From a checkpoint of a small audio frame classifier: batches of 512, 136.3 epochs.
Rows from expert 2 of block 3, named by matrix and row number. Rows with one number belong to one neuron. Each number is 128 + 32 x the weight over its row's rms, rounded and kept within 0 to 255. All counts start at 0. After the name is the row's rms in percent of the matrix's.
# up: expert up (model.blocks.3.mlp.up, 64x96x192), inputs 96-191
# down: expert down (model.blocks.3.mlp.down, 64x192x96, transposed), outputs 96-191
up.30 077 [167 112 121 161 147 147  78 140 142  88 145 102  74 139 145 158  96 170  86 132 167 114 140 151  66  84  91  90 150 155 112 148 111 122 119 160 117 147  80 104 128  85 139 112 139 187  98 110 182 133 135 130 118 128 146 153 172 117 130  76 124 126 131 173 109  30  55 143 135 150 118 134 163  89  97 143 164 138 107  77 147 174 141 114  79  99 130 157 180 172 126 109 144  56 116 152]
down.30 079 [111 164 106 125 156 177 105 175 155  82 104 151 113 141 146 143 136 125 131  64 162 116 117 103 126 115 135  98 100 154 100 137 126 134 151 144 159  83 116 101 143 113 144 162  41  95 157 107 159 125 136  93 207 118 135 117 146 132 146 100  80 159 127 174  77 110  79 169  77 144 150 146  99 113 122 138 128 174 132 124  99 144  83  81 151 114 162 153 149  87 130 142  46 125 154 113]
up.31 119 [144 170 158 145 128 127 125 140 151 132  96  66 116  86 110 109 132 167 159 135 121 186 116 105  75  82 139 154 129 114  88 104 119 103 138 113 104 131 139 188 139 130 160  91 134 107 129 121 172 158 133 101 158 121 132 135  89 111 102 126 127 177 103 132 110  97 120 148 124 115 148 164 107  90 181 139 147 133 108 120 126 111 120  84 150 120 155 131 125 125 162 138  98 175 127  82]
down.31 127 [132 109 132 111 139 105 169 102 126 152 132  95 206 118 122 166 138 154 126 144 120 152  69 180 136 180 144 165 178 142 181  84 120 189 119 103 143 182 114  95 142 114 139 132 175 122 120 138 155 108 106 108 120 128 137 120 153 163 122 124 142  94 103 130 166  99 175 104 122  92 151 139 193  99 168 129 107 156 113  98 132  94 144 177  48 205 102 134 138 120 127 197 104 135 154  71]
up.32 113 [131 221 128 136 117 135 106 112 120 164 114 104  96 206  61 115 113 183 130 163  97 135 141  92 171 118 108 131  83 123  96 158 165 103 123  87 126 111 138 117 158 138 107 107 119 128 108 170 156 176  94 117 116 141  89 147 149  86 106 125 139 174 124 135 125  71 164  98 119 121 110 141 118 101 148  96 105 141 141  62 167 145 109 115 175 133 114 102 119 120 134 134 133 178 122  38]
down.32 122 [146 140 152 157 197 135  79 149 133 143 130 103 110 138 138 139 127 127 117 119 169 130 150 184 134 145 178 139 144 144  90 184 170 120 141 148 137 187 147 125  59  91 202 155 211 139 180  87 136 103 101 115 137 170 103  76 132 162 138 197 135  93 180 169 129  79 130 127 143 144 163 149 166 106 121 109 151 130  88 144 106 118 113 163  84 142  92 157 147 121 168 171 157 105 133 110]
up.33 064 [120 134 138 126  84 138 114 148 133 128 200 177 154 146 159 116 154 144  86 199 124 134 123 162 118 180 167  80 103 155 130 147 116 175 128 146 135 151 188  30 214 106  47 195 139 137 130 117 158 147 193 189 122 147 148 183 156 119 105 142 123  86  91 135 144 107 166  80 130 120 117 186 109  92  84 132  81 142  79 134  79 105 126 143  92 117  83 125 104 113  98 137 164  99 110 117]
down.33 073 [137 136  98 120 182 190  71 118 121 127 127 164 135 127 148 145  65 140 133 106 166 104 125 140  78  92 169 129 138 100 113 159  67  70 211 142 133 125 114 107  38 210 111  81 132 134 142  97 105 154  74  90 134  97 175 125  95 134 155 154 117 102 165  77  61 112 120 102 111 109 165 143 181  95 120 105 112 139 160 132 111 142 128 156 124 180 126  98 142 148 123 112 131 106 142 152]
up.34 068 [148 255 116  99 115 194 116 136 146 157 138 101 106 116 140 102 102  58  93 151 132 147  98 121  61 125 144 146 119 131 106 143 129 113 164 150  98 159 111 124 121 211 119  83 113 144  91 172 108 160 101 131 129 164 153 118 104 108 164 143 138 159 138 119  96  91 179 140 131 103 127 143 151 113 132 148 164 113 138 155 142 106 167 128  75 132 120 157 156 109 125 172 134  99 124 141]
down.34 076 [152 159 136 126 121 114 160  20  94 128  99 128 113 118 133  99  99 166 144 119  93 150 146  95 113 116  92 107 134 150 160 118 173  92 149 107 156 131 164 130 149 147 120 136  94  63 113 111 173 169 120 137  87 117 168 143 157 189 141 177 157 121 139 145 106 136 204 130 156 119 153 104 136 129 138 142 221 158 121 179 129 151  80  92 174  62 127 160 121 137 128  53 106 156 174 111]
up.35 084 [144 164 119 125 189 133 138 106  77 144 151 182 144  96 110 128 136 110 121  88 135 115 171 129 177 114 133 133 104  63 117 168 113 121  84 135  92  53 171  88 119 156 132 190 141 192 153 111 149 114 127  50 165 135  73 160 143 151  86 136 151 121 123 110 120 177 109 101  99 111 135  51 131 144 126 141 110 129 139  99 156 112 142 140 175 106 196 173 161 194 132 103 100 137 143 151]
down.35 082 [124 119 182 169 180 133 174 143  73  60 148 159 158 126 149 131 171  83  87 195 163 146 106 145 123 117  99 106 132 153 129 103 112 131  83 177 147 134 124 138  89  92 188 115 191 110 109  82 125  86 135 112 160 166 128  86 105 162 162 126 188  99 106 137 168 170 126 146  97  74 154 142 133 109  76 161 168 106  73 144  71  93 113 158 139 160 137 165 118 121  62 164 107 171 171 111]
up.36 089 [ 68 225 114 130 163 102 153  85 104 101 149 144 143 126 188 115  78 124  95 136 151 174 192 112  81  95  83 116 109 148  77 101 156 144 154  95 105 205 129 153 149 122 152 118  98 139 115 141 134  86 126 133  77 113 121 115 124 137 133 110 118 197 116 101 140  48  95 125 158 160 105 154  89  99 152 109 142 128 145  81 143 132 118 107 213 149 154 113 118 108 110 131 113 110 126  99]
down.36 093 [168 125 107 119 132 150  95 114 110 129 127 151 172  88 114 186  84 145 137 127 101  85 118 149 147 151 182 175 148 163 155  43  98 167 167  95 136 158 113 167 103 128 106 100  92 104 119 148 131 147  30 114 171 112 164 208 132 131 150 189  59  96 159  95 101  87 148  83 139  93 190 136 127 105 125 146 153 163 129 113 129 154 106 185 116 167  65 168 155  68 147 142  90 193 167 118]
up.37 105 [112 137 141 176  87 161 115 107  77 152 161 119 121 151  82 120 131 117 121 118 137  80 129 122 159  72 130 190 148 110 127 190 105 161 103  80 167 147 130 125 123  93 147 226 145 128 171 139 101 109 134 114 142 144 149  80 132 142 113 114 173 115 189 143  66 115 100 123  96 181 124 156  85  82 171 147 135 104 132  96 155  79  97 147 109  96 118 120 191 155 102 122 176 134  96 132]
down.37 103 [136  71 112 164 114 137 140 149 142 177 119 122 138  95 131 135 157 161 185 122 109 145  87 150 135 118  62 120 140  78 102 108 176 157 145 123 145 105 112 198 134 148 122  59 131 132 146 138  94 119  46  85  93 107  88 131 149  80 129 164 104 141 173  93 138 131 166  83 165 216 108 137 128  85 103 154 125 102 125 130 149 138 133  48 110 131 123 127  92 130 155 100 181 159  98 151]
up.38 106 [136 203  64 130 159 162 126 148 129 141  95 104 123 147 132 136  88 108  93 167  97 102 145 102  52 104 167 150 110 102 122 109  92  94 144 182 155 117 113 106 146 163 135 105 115 124 123 126 136 170 104  65 137  99 197  74 140 110 189 130 128 184 133 130 174 132 139 168  72 129 115 134 152 191 138 140 130 112 153  84 146 130 120 111 152 136  69 149 127 164 152  66 125 129 130 107]
down.38 109 [154 113 121 181 116  93 142  94  93  71  95 111 174 140 124  97 181  82 172 135 154 125  97  86 118 199 142 131 136 111 160 127 159 159 157 149 138 124 131 148 112 127 165 140 119 119 112  97 149 168 125 178  43 127 163 114 114 160 151 155 134 118 120 205 116 178  67 137 104 120 172 115 144 111 122 111 168 121  85 141 128 103 117 129  93 115 125 107 197 108  84 131 121 182 136 129]
up.39 064 [129 160  94 145 149  89  70 110 157  94 146 118 149 106 112 139 161 121 139  96 154  53 109 199 128  98 117 143 142 102  98 170 106 160 102 116 129 169 128 116 139 111 148 192 156  74 171 138 134 206 136  58 103 110 134 158 103 158 130  60 139 161 100 162 109 156  90 197 164 135 133 104 195 111 206 128 127 137 155 121 215 112 148 152  91 114  84 122 124 119 144 155 126 136  79 114]
down.39 083 [ 94 154 131 136  96 119  89 141 155 115 123 120 145 114 101  47 119 141 122 151 147 143 147 110 174 133 131 118 116 133 186 191 142 113 110 126 155 118 189  93 139 131 111 170 151 154  95 108 129  95 113 146  67 199 183  98 138 166 146 136 115  76 147 171 127 151 123 111 161 137  65 160 114 141 101 111  81 109 138 130 156 162 115 120 125  83 166 156 114  74 134 115 107 141 133  89]
up.40 111 [161  54 149  63 156 143 135 127 136  96  76 105 101  73 169 136  97 171 121 167 183 220 133 121 153 114 117 108 108 131 108  62  96  78  90 135  85 105 124 161 151 158 124 135 135 134 147 143 154 137 149 133 163  95  88 149 156 114 115 169 118 182 111 114 125 137 142 127  87 124 136 118 135  56 204 128 122  69 121 155 125 152 125 103 143 144 134 128 121 152 123 112  89 118 129 133]
down.40 112 [120 126 127 202  99  97 157  31 116 110 132  86 135 112  96 127 131 153 150  89 151  99 122  84 139 145 161 105 110 112 150 154 190 129 117 137 162  94  87 154 162  50 104 174 100 109 120  86 156 116 160 146 118 167  71 173 139  78 169 178 142 131 139 103 101  77 100 114  80  66 153 145  93 125 160 122 120 140 107 130 145 140  98 131 162 107 160 120 116 130 117  87 113 138 149 131]
up.41 055 [110 174 119 125  96 126 148 118 153 138 147  98 171 146 137  99 145 152  86  48 188 139 123  90  67  51 124 118 126 158 149 128  61 153 139  68 158 141 151  84 120  52 123 169 107  99 153 165  84  96 111  73 113 109 109 129 122 140  90 117  97 171 129 142 106 132 144 100 115 161 138 129 136  43 161 113 125 119 170  87 127 160 162 148  95 133 178 139 162 121 118 140 120 152 165 141]
down.41 069 [146  99 178 113 202 168 105 104 114 119  74 206 110 131  77  91  82  32 139 120 105 112 172 127 170 133 200 112  67 167 187 195  98 125 112 104 135 133 163 120  88 110  95 149 126 123 133 149 169  94 169  54  77 158  61 132 126 102 136 156 155 116 157 168 174  92  66 136 170 165 129 103 117 111 134 100 120 143 126 151 150 132 140 132 121 122 119 142 142  93 133 158  99 122 133 124]
up.42 065 [130 123 130 126 104 101 138 171 128 115 133  81  61  94 124 123 128  78 140 214  85 131 113 120 120 163 102  99 125 126 150 133  70  89  86 157 123  84 159  98 131 143 111  57 160 151 148 171 162 182  99 135 101 148 177 200 126 149 155 119 179 149 125 156  83 222 152  80 139 118 117 115 124 154  74  87 165 147 116  98 162 116 177 147 189 128 142 134 151 161 109  99 111 114 130 126]
down.42 065 [120 122 156 104 122 145  33 208 163 136 139 184 126 201  93 148 124 159 123 144 115 155 137 130 189  94 106  87 120 126  98 180  74 142  85 109  65 147 114  72  45 138 206 142 126 127 166 122 148 174 143 113 168 118 121 151 183 122 142 109 152 111 147 176 155  84 126 153 143  57 109 124 151 128 118 126  82  98  95 121 117 152 158 125 146 154 150 100 101 112 136 159 122 162 141 128]
up.43 124 [165 120 143  87 124 100 187 104 108 166 118 148 125  58 133  99 123  91  97 104 105 181 110  88 135 173 172 100 111 123  94 131 139 139 162 151 103 156 187 147  65 137 100 142 101  68 167 113 113 153 168 149 120 121  92 150 119 138  68 208 122 209 126 131 133 100 101 141 124 114 122 145 168 143 105 136 141 146 131 133 160 136 157 116 159 120  54 143 105 116 135 101 146 119 115 156]
down.43 116 [130 149 144  91 107 169 133 121 147 123 113 142 169 138 156  69 129 134  96  84  99  78 165  48 149 133  88 119  67 167 163 152 138  94 119 141 180 167 141 146 169 103 126 135  94 135 147 156 140 114 160  83  85 145  85 143 127 109  91  83 101 144 205 181  93 123  39 127 165 149 129 115 133 144 103  98  85 147  86 123  63 182 163 100 110 115  86 152 140 169  97 123  77 148  77 156]
up.44 154 [100  92  95 132 157 187 143  92 112 104 165  77 121 113 104 125 155  95 136 184 164  79  93 126  71 151 135 127 132 152 126 120 135  90 127  59 170 179 172 142 149  75 125 115 117  95 162 123 182 157  66 145 128 143 171  89 125 162 130 163 132 180 142 144 129 150 151  89 106 122 136  79 144  83 112  83 146  97 138 132 125 143 186 138 144 142  77 111 103 148 102 181 120  83 107 124]
down.44 129 [144 145  93  97  93 130 112 162 131 115 156 198 114 126 125 150 112 152 144 152 197 172 112 177 161 176  90  90  96 155  90 154 166  95 160 104 128 124 116 124 106  93 124 151 112  46 147 121 143 120 145 147 158 179 104 134 113 174 173 153 100  60 213 151  70 101  68 155 101 121 161 142 119 108 152 109 146 114 172  73  89 109  87  91 151 121 210 135  99 141  96  94 122 137 124 146]
up.45 058 [109 166 138 185 166 150 121 136 126 164 126 105 198  45 133 142 167 133 225 135 147 139 103 111 145  95 153 161  99 118 144  77 174 147 117 112 113 180  87 116 147 102 153 151 144 136 125 155 107 148  88  93 180 156 123 177 135 116 119 108 167  46 127 181 134 106  66 120  49 116 132 191 119 111 170 115 159 158 138 139 162 143 133 109 116  90 173 123 117 157 172  52 122 146 150  85]
down.45 063 [161 121 119  79 112 114 103 155 125 139 104 203 119 128 119 160 111 172 154 152 146 147 109 156  93 104 113 182 189  36 138 102 144 140 109 108 119 153 119 169 159 172 110 101 162 122 151  86 124 101 131 151 169  79 117 114 149 159  76 122  76  82 140 182 126 174 149  97 107 142  86 160 129 111 167 165 135 116 104 108 153 167 108 225 126 138 136 146  85  78 153 134 147 115  86 154]
up.46 134 [125 155 157 123 107 146 113  76  97 139 136 170  99 101  59 100 153 146 102 153 144 104 118  86 126 137 128 137 100 139 140  99 179 132 124 189 183 103 134 125  50  80 132 160 133  98  93 102 127 137 121 105 106 128  48 255 167 126 112 111 139 210 147 136 148  58  51 128 172 117  93 116 131 150 120 125 133 143 108 132 145 121 150 119  90  97  86 165 145 135 108 165 104 125  92 126]
down.46 118 [145 135  99 172 143 142  90 132 142 105 109 164 152 146 189 117 100  67 122  93  98  65  60 119 172 111 127 114 102 192  86 105 114 106  97 197 153  93 163 140 113 115 188 157  87  74  86 114 161 178 129  84 147 143 142 162 124 125 133 102  83  97 119 180  97 115  84 179 138  95 128 124 116 140 104 108 168 141 181 159 101 111 135  59 139  60 172 130 130  91 104 102  87 125 151 154]
up.47 062 [ 94 130  83 141 113  93 137 135 195 120 135 145 148 131 179 137 100 171 183 146 139  73 107 138 196 115  89 117 130 133 102 173 198 133 167 158  82 132 164  49 123 150  99 152 156 131 119 146 138  99 131 104 127 116  75  58 147 103  50 159 144 157 145 155 161  96 167 198  87 125 114 117 135  97 172 151 197  99 118 127 106 143 140 161 115  93  66 132 120 151 145 142 108  68 112 151]
down.47 071 [109 126 134 216  95  87  91 144  95 135 163 150 134 164 174 111 138 121 109 124 113 128 172 170 125  89 101 141 135  85  89 137 204 110 186 123 104 104 143 142 131  74 147 129 133 128  86 104 119 120 112 149 126 151 195  97  83 108 145 148 133  86  95 138 120 116  43  71 157 153 116 168 131 119  56 159  85 152 106 141 118 154 113 112 191  61 130 132 140 176  82 140 152 121 122 123]
up.48 102 [108 112 137 238  85  95 168  87  86 102 110 164 126 140 199 111 141 138 112 104 143 192 152 160 126 159 137 152 143 118 141 191  86 198 146 156 150 185 119 128 119 119  72 173 137 103 141 118 128 147 120 191 152 150 154  98 161 156 103 138 131 143 135 134 131 176  83  98 138 122 106 109 157 127 106 182 112 135 158  76 147 153 118 136 103 114 114 123 123 104 134 109 156  73 144 135]
down.48 096 [115  96 120 120  72 175 148 129 131 129 165 124  95 154 147 120  95 107 108 116 124 117 135  82 137 116 108  62 129 163 150 144 156  84 182 112 148 157  99  82 135  85 124 101 120 108 129 163 128 196  78  65  80  88 165 218 136 132 133 120 114 157 135 149 112 139 102 111 112 143 116 117 154 133 100 101  72 155 109 126 101 167 157  21 124 128  84 138  95 165 156 159 101 156 105 175]
up.49 086 [100 103 124 223 121 125 132 117 116  83 113  90 159 150 120 120 130 106 133 136  84 100 151 125  64 187 146 147 121 156 130 157 131 156  96 122  86 144 220 174 169 162 108  98 130 234 120 147 131 110 107 127  87  89  60 114  95 154 160 142 140  88  89 131 148 181 161 116 167 141 127 138  82 195 161 106 167 114 229 154 128 112  92 141 100 117 107 126  98  97 122 127 114  91 139 134]
down.49 088 [143  91 143  84  96 125 136 212  92 135 106 107 131 114 116 120 161 154 145 103  99 120  92 142 155  69 170 151 119 200 180 110 145 116 148  82 152  74  69 105  68 119 112  51 107 153 116 133 100 115  86 144 126  87 186 127 109 130 140 150  87 132 117 112 166  99  73 115 115  97 126 140 165 183  97 147 130 100 117 114 129 134 162 212 128 163 118 128 144 122  99 131 113 147 123 166]
up.50 081 [114  61 123 110 172 117 142 128  87 113 106 146  75  78 132 123  59 115 106  91 168 129 186 113 136 124 112 110 141 135 103 172 145  65 117 111 124 118 143 123  76  77 113 145 131 128 152 116 154 185 142 172  59 122 207 179 116 162 113  95 162 191 108 140  87   7 117 118 175 112 118 149 172 137 146 128 144 103 147  97 108  88  94 116 229 167 132  98 214  84 145  77 164 120 114 155]
down.50 095 [ 60  84 172  90  67 176  88 140 129 133 202 108 178  84 126 141 151 104  95 113 102  96  80  90 200 162  91 135 138 118 135 110 166 153 144 119 158 123 102 189  88 109  77 134 147 132 164 116 120 147 119 168 207 119 170 121 108 159 118 129  69 149 154  83 143 134 114 120 131  57 162 160 100 118 125 111 178 162 111 161 151 114 107 193 117 153 111 147 171 122 153 176 152 212 114 122]
up.51 115 [134 117 112 126 163 132 160 100 114  84 131  55 124 175 178 121 171 140 159 134 190  87 133 180 116  84 111 116 136 108 104  64  94 175  81 109  49  86 180 134 101 152 146 173 143 183 117 126 153 117 125 158 127 125  93 143 127 146 161 156 126 136  90 131 128  76 113 125  82 129 143 144 155 105 128  97 135 122 128 125 176 150 171 123  99  55 155 176 148 142 111 105 120 115 124 115]
down.51 113 [ 90 156 117 133 111  84 134 165 176 149  94 190 162 100 146 144 117 120 107 129 152 148 136  68 111 159 180  81 139 107 109  84 157  87 186 153 158 105 118 133 117 109 131  96  91  94 107 124  90  51  88 134 179  77 118 112  86 121 254 108 137 109 173  84 132 112 110 100 126 159 186 127  98 149 195 168 165 129 145 166 104 112 133 123  86 149 153 126 146 117 114 139  69 149 117  86]
up.52 103 [134 122 123 147 153 126 102 135 105 133 148 137 177 195 127 104 166 102 166 119 203 120 146 113 114  89  82 152 118 132 140 117 191 153 133  45 107 147 172 119 140 127 152 154 122  53  87 115 148  58 174  80 150 129  81 110 120 187 130 145 109  97  98 127 121 122 147  98 102 123 141  92 117 184  95 141 112 145 135 114 130 103  99 131 152 131 181 134 112  93  93  71 153  86 165 173]
down.52 089 [112 120 141 147 157 192  87 175 117 106 161 110 108 136 177 137 121  53 102 118 149 116  93 164 119  79 103 130 155  98 106 126  96 206 130 150 129 132  62 124  92 122 142 109 130 139 118 106 157 112 115 122 143 135 117 122  93 139 118 127 108 131  67 196 159 154 161 123 123  88 121 138 173 144  74 155  62 105 133 113 146 102  97 202 160 167 114  88 131 106 121 183 132 107 179 104]
up.53 089 [151 113 120 147  92 112 137 194 117 108 123 137 106  34 117 133  65 127 151 146 122 160 187 157 116 161 129 112  95 139 146  90 147 200 106 124 131 188 169 131  90 106  72 150 108 157 127 143 140  82 112 156 133 122  92 217 147 108 107 127 140 111 122 153 140 130 178 105 140 136 117  85 128 117 162 141 128  83 112  89 105 126 120 143 162 150 118  95 135 131 116 117 103 156 125 120]
down.53 095 [ 54 137 101 123 144 196 119 237 112 110 142  93 110  65 164 132 128 104 100 113 140  64 144 141  89 161 198 118  98 117 139 135 122 173 152 157 113 129  77  85  69 142  98 109 134 140  88 115  42  41  85 140 134 100 142 167  96 102 147 111 110 180 117 148 124 122 103 107 135 111  68 145 165  99 131 110 152 130 118  88 130 102 190 139 131 182 107 124 126 123 148 135 144 163 187 156]
up.54 107 [117 123 115 193 166  81 106 116  87 124  77 142  88 134 121 119 181 163 145 219 143 118 150 114 117 135 137  40 121 124 103 143  42 124  76 133 110 181 141 137 144 140 144 137 106 170 124 158 142 206 156 177 115 174 111 194 137 107 155 135 153 107  92 154  95 204 115 147 117 122  83 174 124  87 152 100  69 140 140  81 124  81 173 156 112 121 146 100 112 165  91 133 115 144 151 148]
down.54 105 [ 94 121  62 137 146 165 172 181 144 132 142 152  94 131 158 142 137 119 145 115 111 147 112  82 130 164 182 146 129 128 145 153 126  85  93 178 168 121  72 105 103  92 162  95 150  74 136 106 103 112 113 113 116 173 155 124 112 146 148 108 119 130 205  88 124 121 109 143  96 156 146 149  89  68 137 169 112 115 129 104  99 168  99  86 116 152 139 135 159 108 128 120 144  99 126 146]
up.55 082 [ 99 140 111 154 160 146  94 181  95 181 106 118 108 139  83 157 166 151  62  98  75 147 114 158 126 117  31 104 129 106 161 190 137 173 115  80 124 123 138 116 119 203 179 101 136 175 122 135 136 192  66 169 152 103 131 168  89 159 145 187 136  94 120 139  91 118 123 151 136  93 119 114  78 123 107 110 154 143  73  85 116 128  61 113 124 144 184 133 148 134 115 186 148 112 133 110]
down.55 077 [ 89 147 182 157 137  93 135 151 158 105 116 159 103 133 152 108 115  96 150 125 128  78 161 118 158  96 148 172 109 106 106 155 179  63 139 225 159 156  51 146 136 165 174 149  84 179 139 116 127 106 111  36 114 179 146 111 117  93 170 123 147 145 101 198 157 117 142 115 125 135 110 150 153 172 113 139  90 120 150 127 114  92 137  95 153 148 162 154 133 154  94  99 130 126 141  92]
up.56 096 [ 85 104 145 120 106 178 153 117 121 180 132 111 132 169  64 156 206  77  92 164 149 146 104 150 172  94  98 146 121 115 118 100 242 115 166 142 119  96 101 121 144 182 120 192 170  85 134 143 145  71  85 147  93 117 125 109 104 167 167 127 166 129 180 107 118 120 103 120  80  99 103 131 180 135 134 148 142  91 103 118  90 109  93 128 113 137 159 135 165 111 168 140 157 127 113 141]
down.56 075 [119 113 166 182 111 111 100 130 183 122 125 136 121 139 173 102  95 125 160 147 136 163 134 131  92  54  53  85 146 142  62 149 176 183 150 132 144  74 112 101 138 160 138  82 108 150 162  80 134  88 135 164 118 131 105 163 172 136 133 167 113 129  80 149 108 159 226 134 102 130 134  93 113 134  99 130 158 136 141 113 158 101 116 119 160 113 156 120 107 152 123 128 127  76 133 121]
up.57 075 [131 141 128 127 133  77 138 141 134 139 161 140 129 141 133  70 139 165 142 145 205  75 115 117 183 139 142 119 191 188 149 112  99  86 108 146 168 173  99 145 103  86 102 150 137  74 144 104 101  91 116 135  66 114  81  86  88 152 115 127 152 115 141 148 109 109 142  80 196 133  67 176 103 113 149 130 112 168 112 152 109  98 122 108 155 110  79 112  95 134 130 176 164 113  92 129]
down.57 077 [101 153 170 158 159  80 130 108 123 127 155 143 136 102 180  75 108 153 104 108 183 115 125 140 125 148 136 140 151 135  94 173 148 165 154 117 131 108 132 122 129 172 159 176 129 109 125 152  98 185 152 132 123 167 185 106 126 106  86 121 150  84  92  94 116  83  92 153 167 140 129  81 183 134  63  97 174 151 122  37 144  79 167 161 139 119 159 139 125 170 133  87 176 116 127 138]
up.58 072 [115 141 154 167 156 150 137 157 155 152 100 118 109 134 118 135  81 104 136 208  99  77  94 114 148  76 161  80 157 120 139 111 179 123 119 174 107 105 176  15 147 119 113 110 123 139 153 147 125  33 135 107 156 102  53 144 170 120 157 104 129 121 124  92 125 124 131 100 199 173 145 151 123 158 145 138 106  92 117 165 126 189 127 157 136 140  89 107  46 151 129 134 150 118 122 124]
down.58 068 [103 153  31 115 143 168 102 117 129 113 127  92 106 117 109 205 103 155  52 132 142 187 171 160 124 218  97  70 153  53 183 157 107 145 126 114 141 128 103 144 106 143 125 117 100 131 175  69 116 128 114  98 149  89 159 107 102 169 135 157 170 124 121 123 128  99 120 171 131 126  92  76 114 173 138 156 117 131  97 173 112  91 119 168 111 157 149 110 166 176 109 122 179 159 160 134]
up.59 070 [102 109 164 198 111 168 117 122 140  67 104 135 170  99 102 109 108 105 138 100 101 150 146 175 154 125 114 107 158 131 131 160 137 161 149 125 184 143 206 147 124  52  96 214 154 106 147 143 107  86 118  58  92  90 143 143 131 139 134 167 127  96 136 185  75 183 169 132 162 111 108 156 109 147 136 106 178 114 134 132  85 126  64 153 113 112 158 151  77 122  87 117 125 148 116  87]
down.59 075 [ 89 134 133 114  70 112  90 133  99  93 142  93 110 148 161  80 140  86 123 108  88 143 127 168 143 114 135 192 138 108 165 145 152 126 168  92  94 151 142 164 141 180 124 158 151 194 152 170 114  74 165 123 109 130 114  84 114 107 105 120 151 152 108 186 106 148 119 120 158 170  71 149 146  63 142 143 116 128 117 125 142 150  82 214 190 104  78 126 146 112 135 148 199 109 139 108]
up.60 067 [102  91 174 136 121 115 111 160 133  66 190 166 104  92  78 144  81  81 105  89 120 167 122 171 134 154 203 175 125 122  88  84 131 143 116 104  85  96 138 128  96 182 134 121 157  95 114 146 105 136 116 145 153 151  94 139 161  98  74 129 149 100 115 110 164 104 140 131  72 109 115 118 154 101 152  96 124 122 144 140  99 126 177 114 117 143 169 144 111  96 133 112 145 149 110 155]
down.60 073 [ 97 120 132 114  80 172  98 128 106 110 131 135 120 197  83 164 130 161 140 160 120 156 167  64 102 170  89 117 141 104 206 113  83 104 143 158 130 106 136 121 115 154  99 103 116 139 120 115 143 120 189 165 175 172 132  56 107 148 129 138 125 167 153 130  87 122 100 135 119 121 124 152 149 108 163 159 117 150 121 188 104 189 107 167 135 103 172 112 122 105  90  92  79 178 135 123]
up.61 087 [117 131 110  97 157 113 175 149 100 131 123 183 143  86 137 150 200 104 140 113 175 136 149 127  96  99 121 136 156 126 130 105  82 185 100  59  86  95 223  65  82  78  99 144 108 125 101 187 129  94 124 130 133 116  99  98 148 108 120 110 101 195 161  93 158 145 166 190  90  98 131 173 140 121 135 126 127 146 164 122 109 142  88 119 127 140 131 102 113  80 149 121  96 103 107 126]
down.61 081 [144 102  87 104 151 133 137  95 109 150 166 148 130 162 134 164  94 131 103 109 127 155 140 153 129 116  97 121 143 150 120 104 171 109 157 150 128 120 134 147 110 177 122  53 100  71 112 158 158 171 105 133 180  90 173 139 124 154 165 147  87 118 247  65  52 107  63 135 109 109  88 139  88 117 192 185 141 131 156 153 107 177 126 100 195 162 174 158 134 104 105 106  87 127 121 142]
up.62 054 [118 187 143 116  81 172 134 152  93 143 129 137 106 124 140 153  92 105 105 105 100  82 149  89  69 182 161 111 109 124 183 148 109 148 163 153  95 126 141 209 148 109 112  66 170  83 125 147 121 110 150 116 121 112  85  78  99 143 113 150  96 120 140 133 173 159 163 123 151 104 159  86  78 170 102 111 115 108 107 121  99 128 131 129 139 121  71 134 142 163 141 139 157 135 124 133]
down.62 060 [ 97 184 157 106 111 111 149 196 126 142 101 129 146 105 131 139 128 168 132  84 158  99  85 120 132  74 147 161 149 172 193 121 198  96 131 129 176  95 101 176 124  83 135 163  86 155  93 102 123 105 142 118 100 125  68 129  77  55 112 105 144 112 135  93 138  96 161 141 153 229 123 204 154 142 116  65 100 140 195 142 138 153 106  83 126  99 140 213 126 123 177 119 169  94 102 161]
up.63 083 [114  96 143 134 103 112 190 113 150 143 121 122 135  99 183 144 132 129  99 178  97 175 108 151 126 192 159 109 122 132  96 111 106 126 138 140 150 205 161 136 123 136 132 146  88  82 127 129 109 255 131 106  98 118 107 147 113 122  31 174 115 138 116 151 157 124 101 121 117 100 149 152 137  80 138  93 143 162 115  79 110 187 115 112 148 112  98 127 135 125 128 134 137 128  81 118]
down.63 091 [115 160 119 119  84 158  97 122 155 146 113 102 145 154 158 206 127 177 163 169 172  77 177  95  96 138 129 144 114 170  91 134 136  96 148 161 192 130 105 102 138  77  68 137 172 194 111 136 138 143  94 159  95 140 124 142 136  92 164  45 129 133 151  76  48 118 147  75 147 152 148 114 146 127 126 157 110 121 180 118  51 160 128 141  98 111 125 110 125 158 135 115 106 157 105 156]
up.64 086 [ 82 114 138 139 139 139 111 145 110 160 153 131 124 124 136 130 183 122 111 129  79 158 173 198 165 164 106  82 103 105 145 149  87 148 114 156 142 168 222 125  99  71 114  93  93  99  49  87 135 163 103 117 109 117  94 211  95 125 101 216 125 124 126  96 149 130  88  69 140 105 156 118 151  75 113 136 131 118 155 175 104 119  91 147  81 149  88  83 154 125 129 134 119 183 145 147]
down.64 105 [ 98 144 157 111  89 175 118 206 139  98 140 182 124 227 104 164  96 177 140 165  77 112 131 152 153 136  76 115 143 184 132 131 156 102 183 115  94 144 106 108 114 107 129 122 162 107 154 100  96 106 125 111 116 151 109 157 191 165  96 102 156 119 139 185 116 101  99 134 123 106 138 102 120 122 121 100  84 153 119 118  90 121 133 148 107 150  80 139 131 114  91  85 104 167 172 157]
up.65 093 [ 92 173 123 108 136 120 167 123 116 192 148 146  48 142 201 133 137 101 116 100 159 124 125 114 170  54 119 138 127  92 130 176  96 149 112 138 200 104 121 135 160 154  85  76  76 136 134 161 111 150 190 147 145 110 167 140 114 115 118 111 158 125 167 102 149 133 133 109 144  96 113 110 143 150  78 148 103 159  77  69 130  95 147 138 127  91 108  99  78 117 134 125 151 138 159  97]
down.65 103 [122 122 171  33 167 105 186 177 137 163 181 111 145 136 117 104 176  98 150 168 125 125 145  99 113 149 184 103 114  65 117  90 153  77 105 168 132 152 162 170 187 215 118 111 161 122 162  83 110 162 162 183 127 151  85 116 110 145  70 125 173  97 158 106 147  60 133 142 142 199 131 130 112  88 120  59 158 175 104 166 119 144 124 180 132 122  61 125  83 140  86 115 188 132  98 170]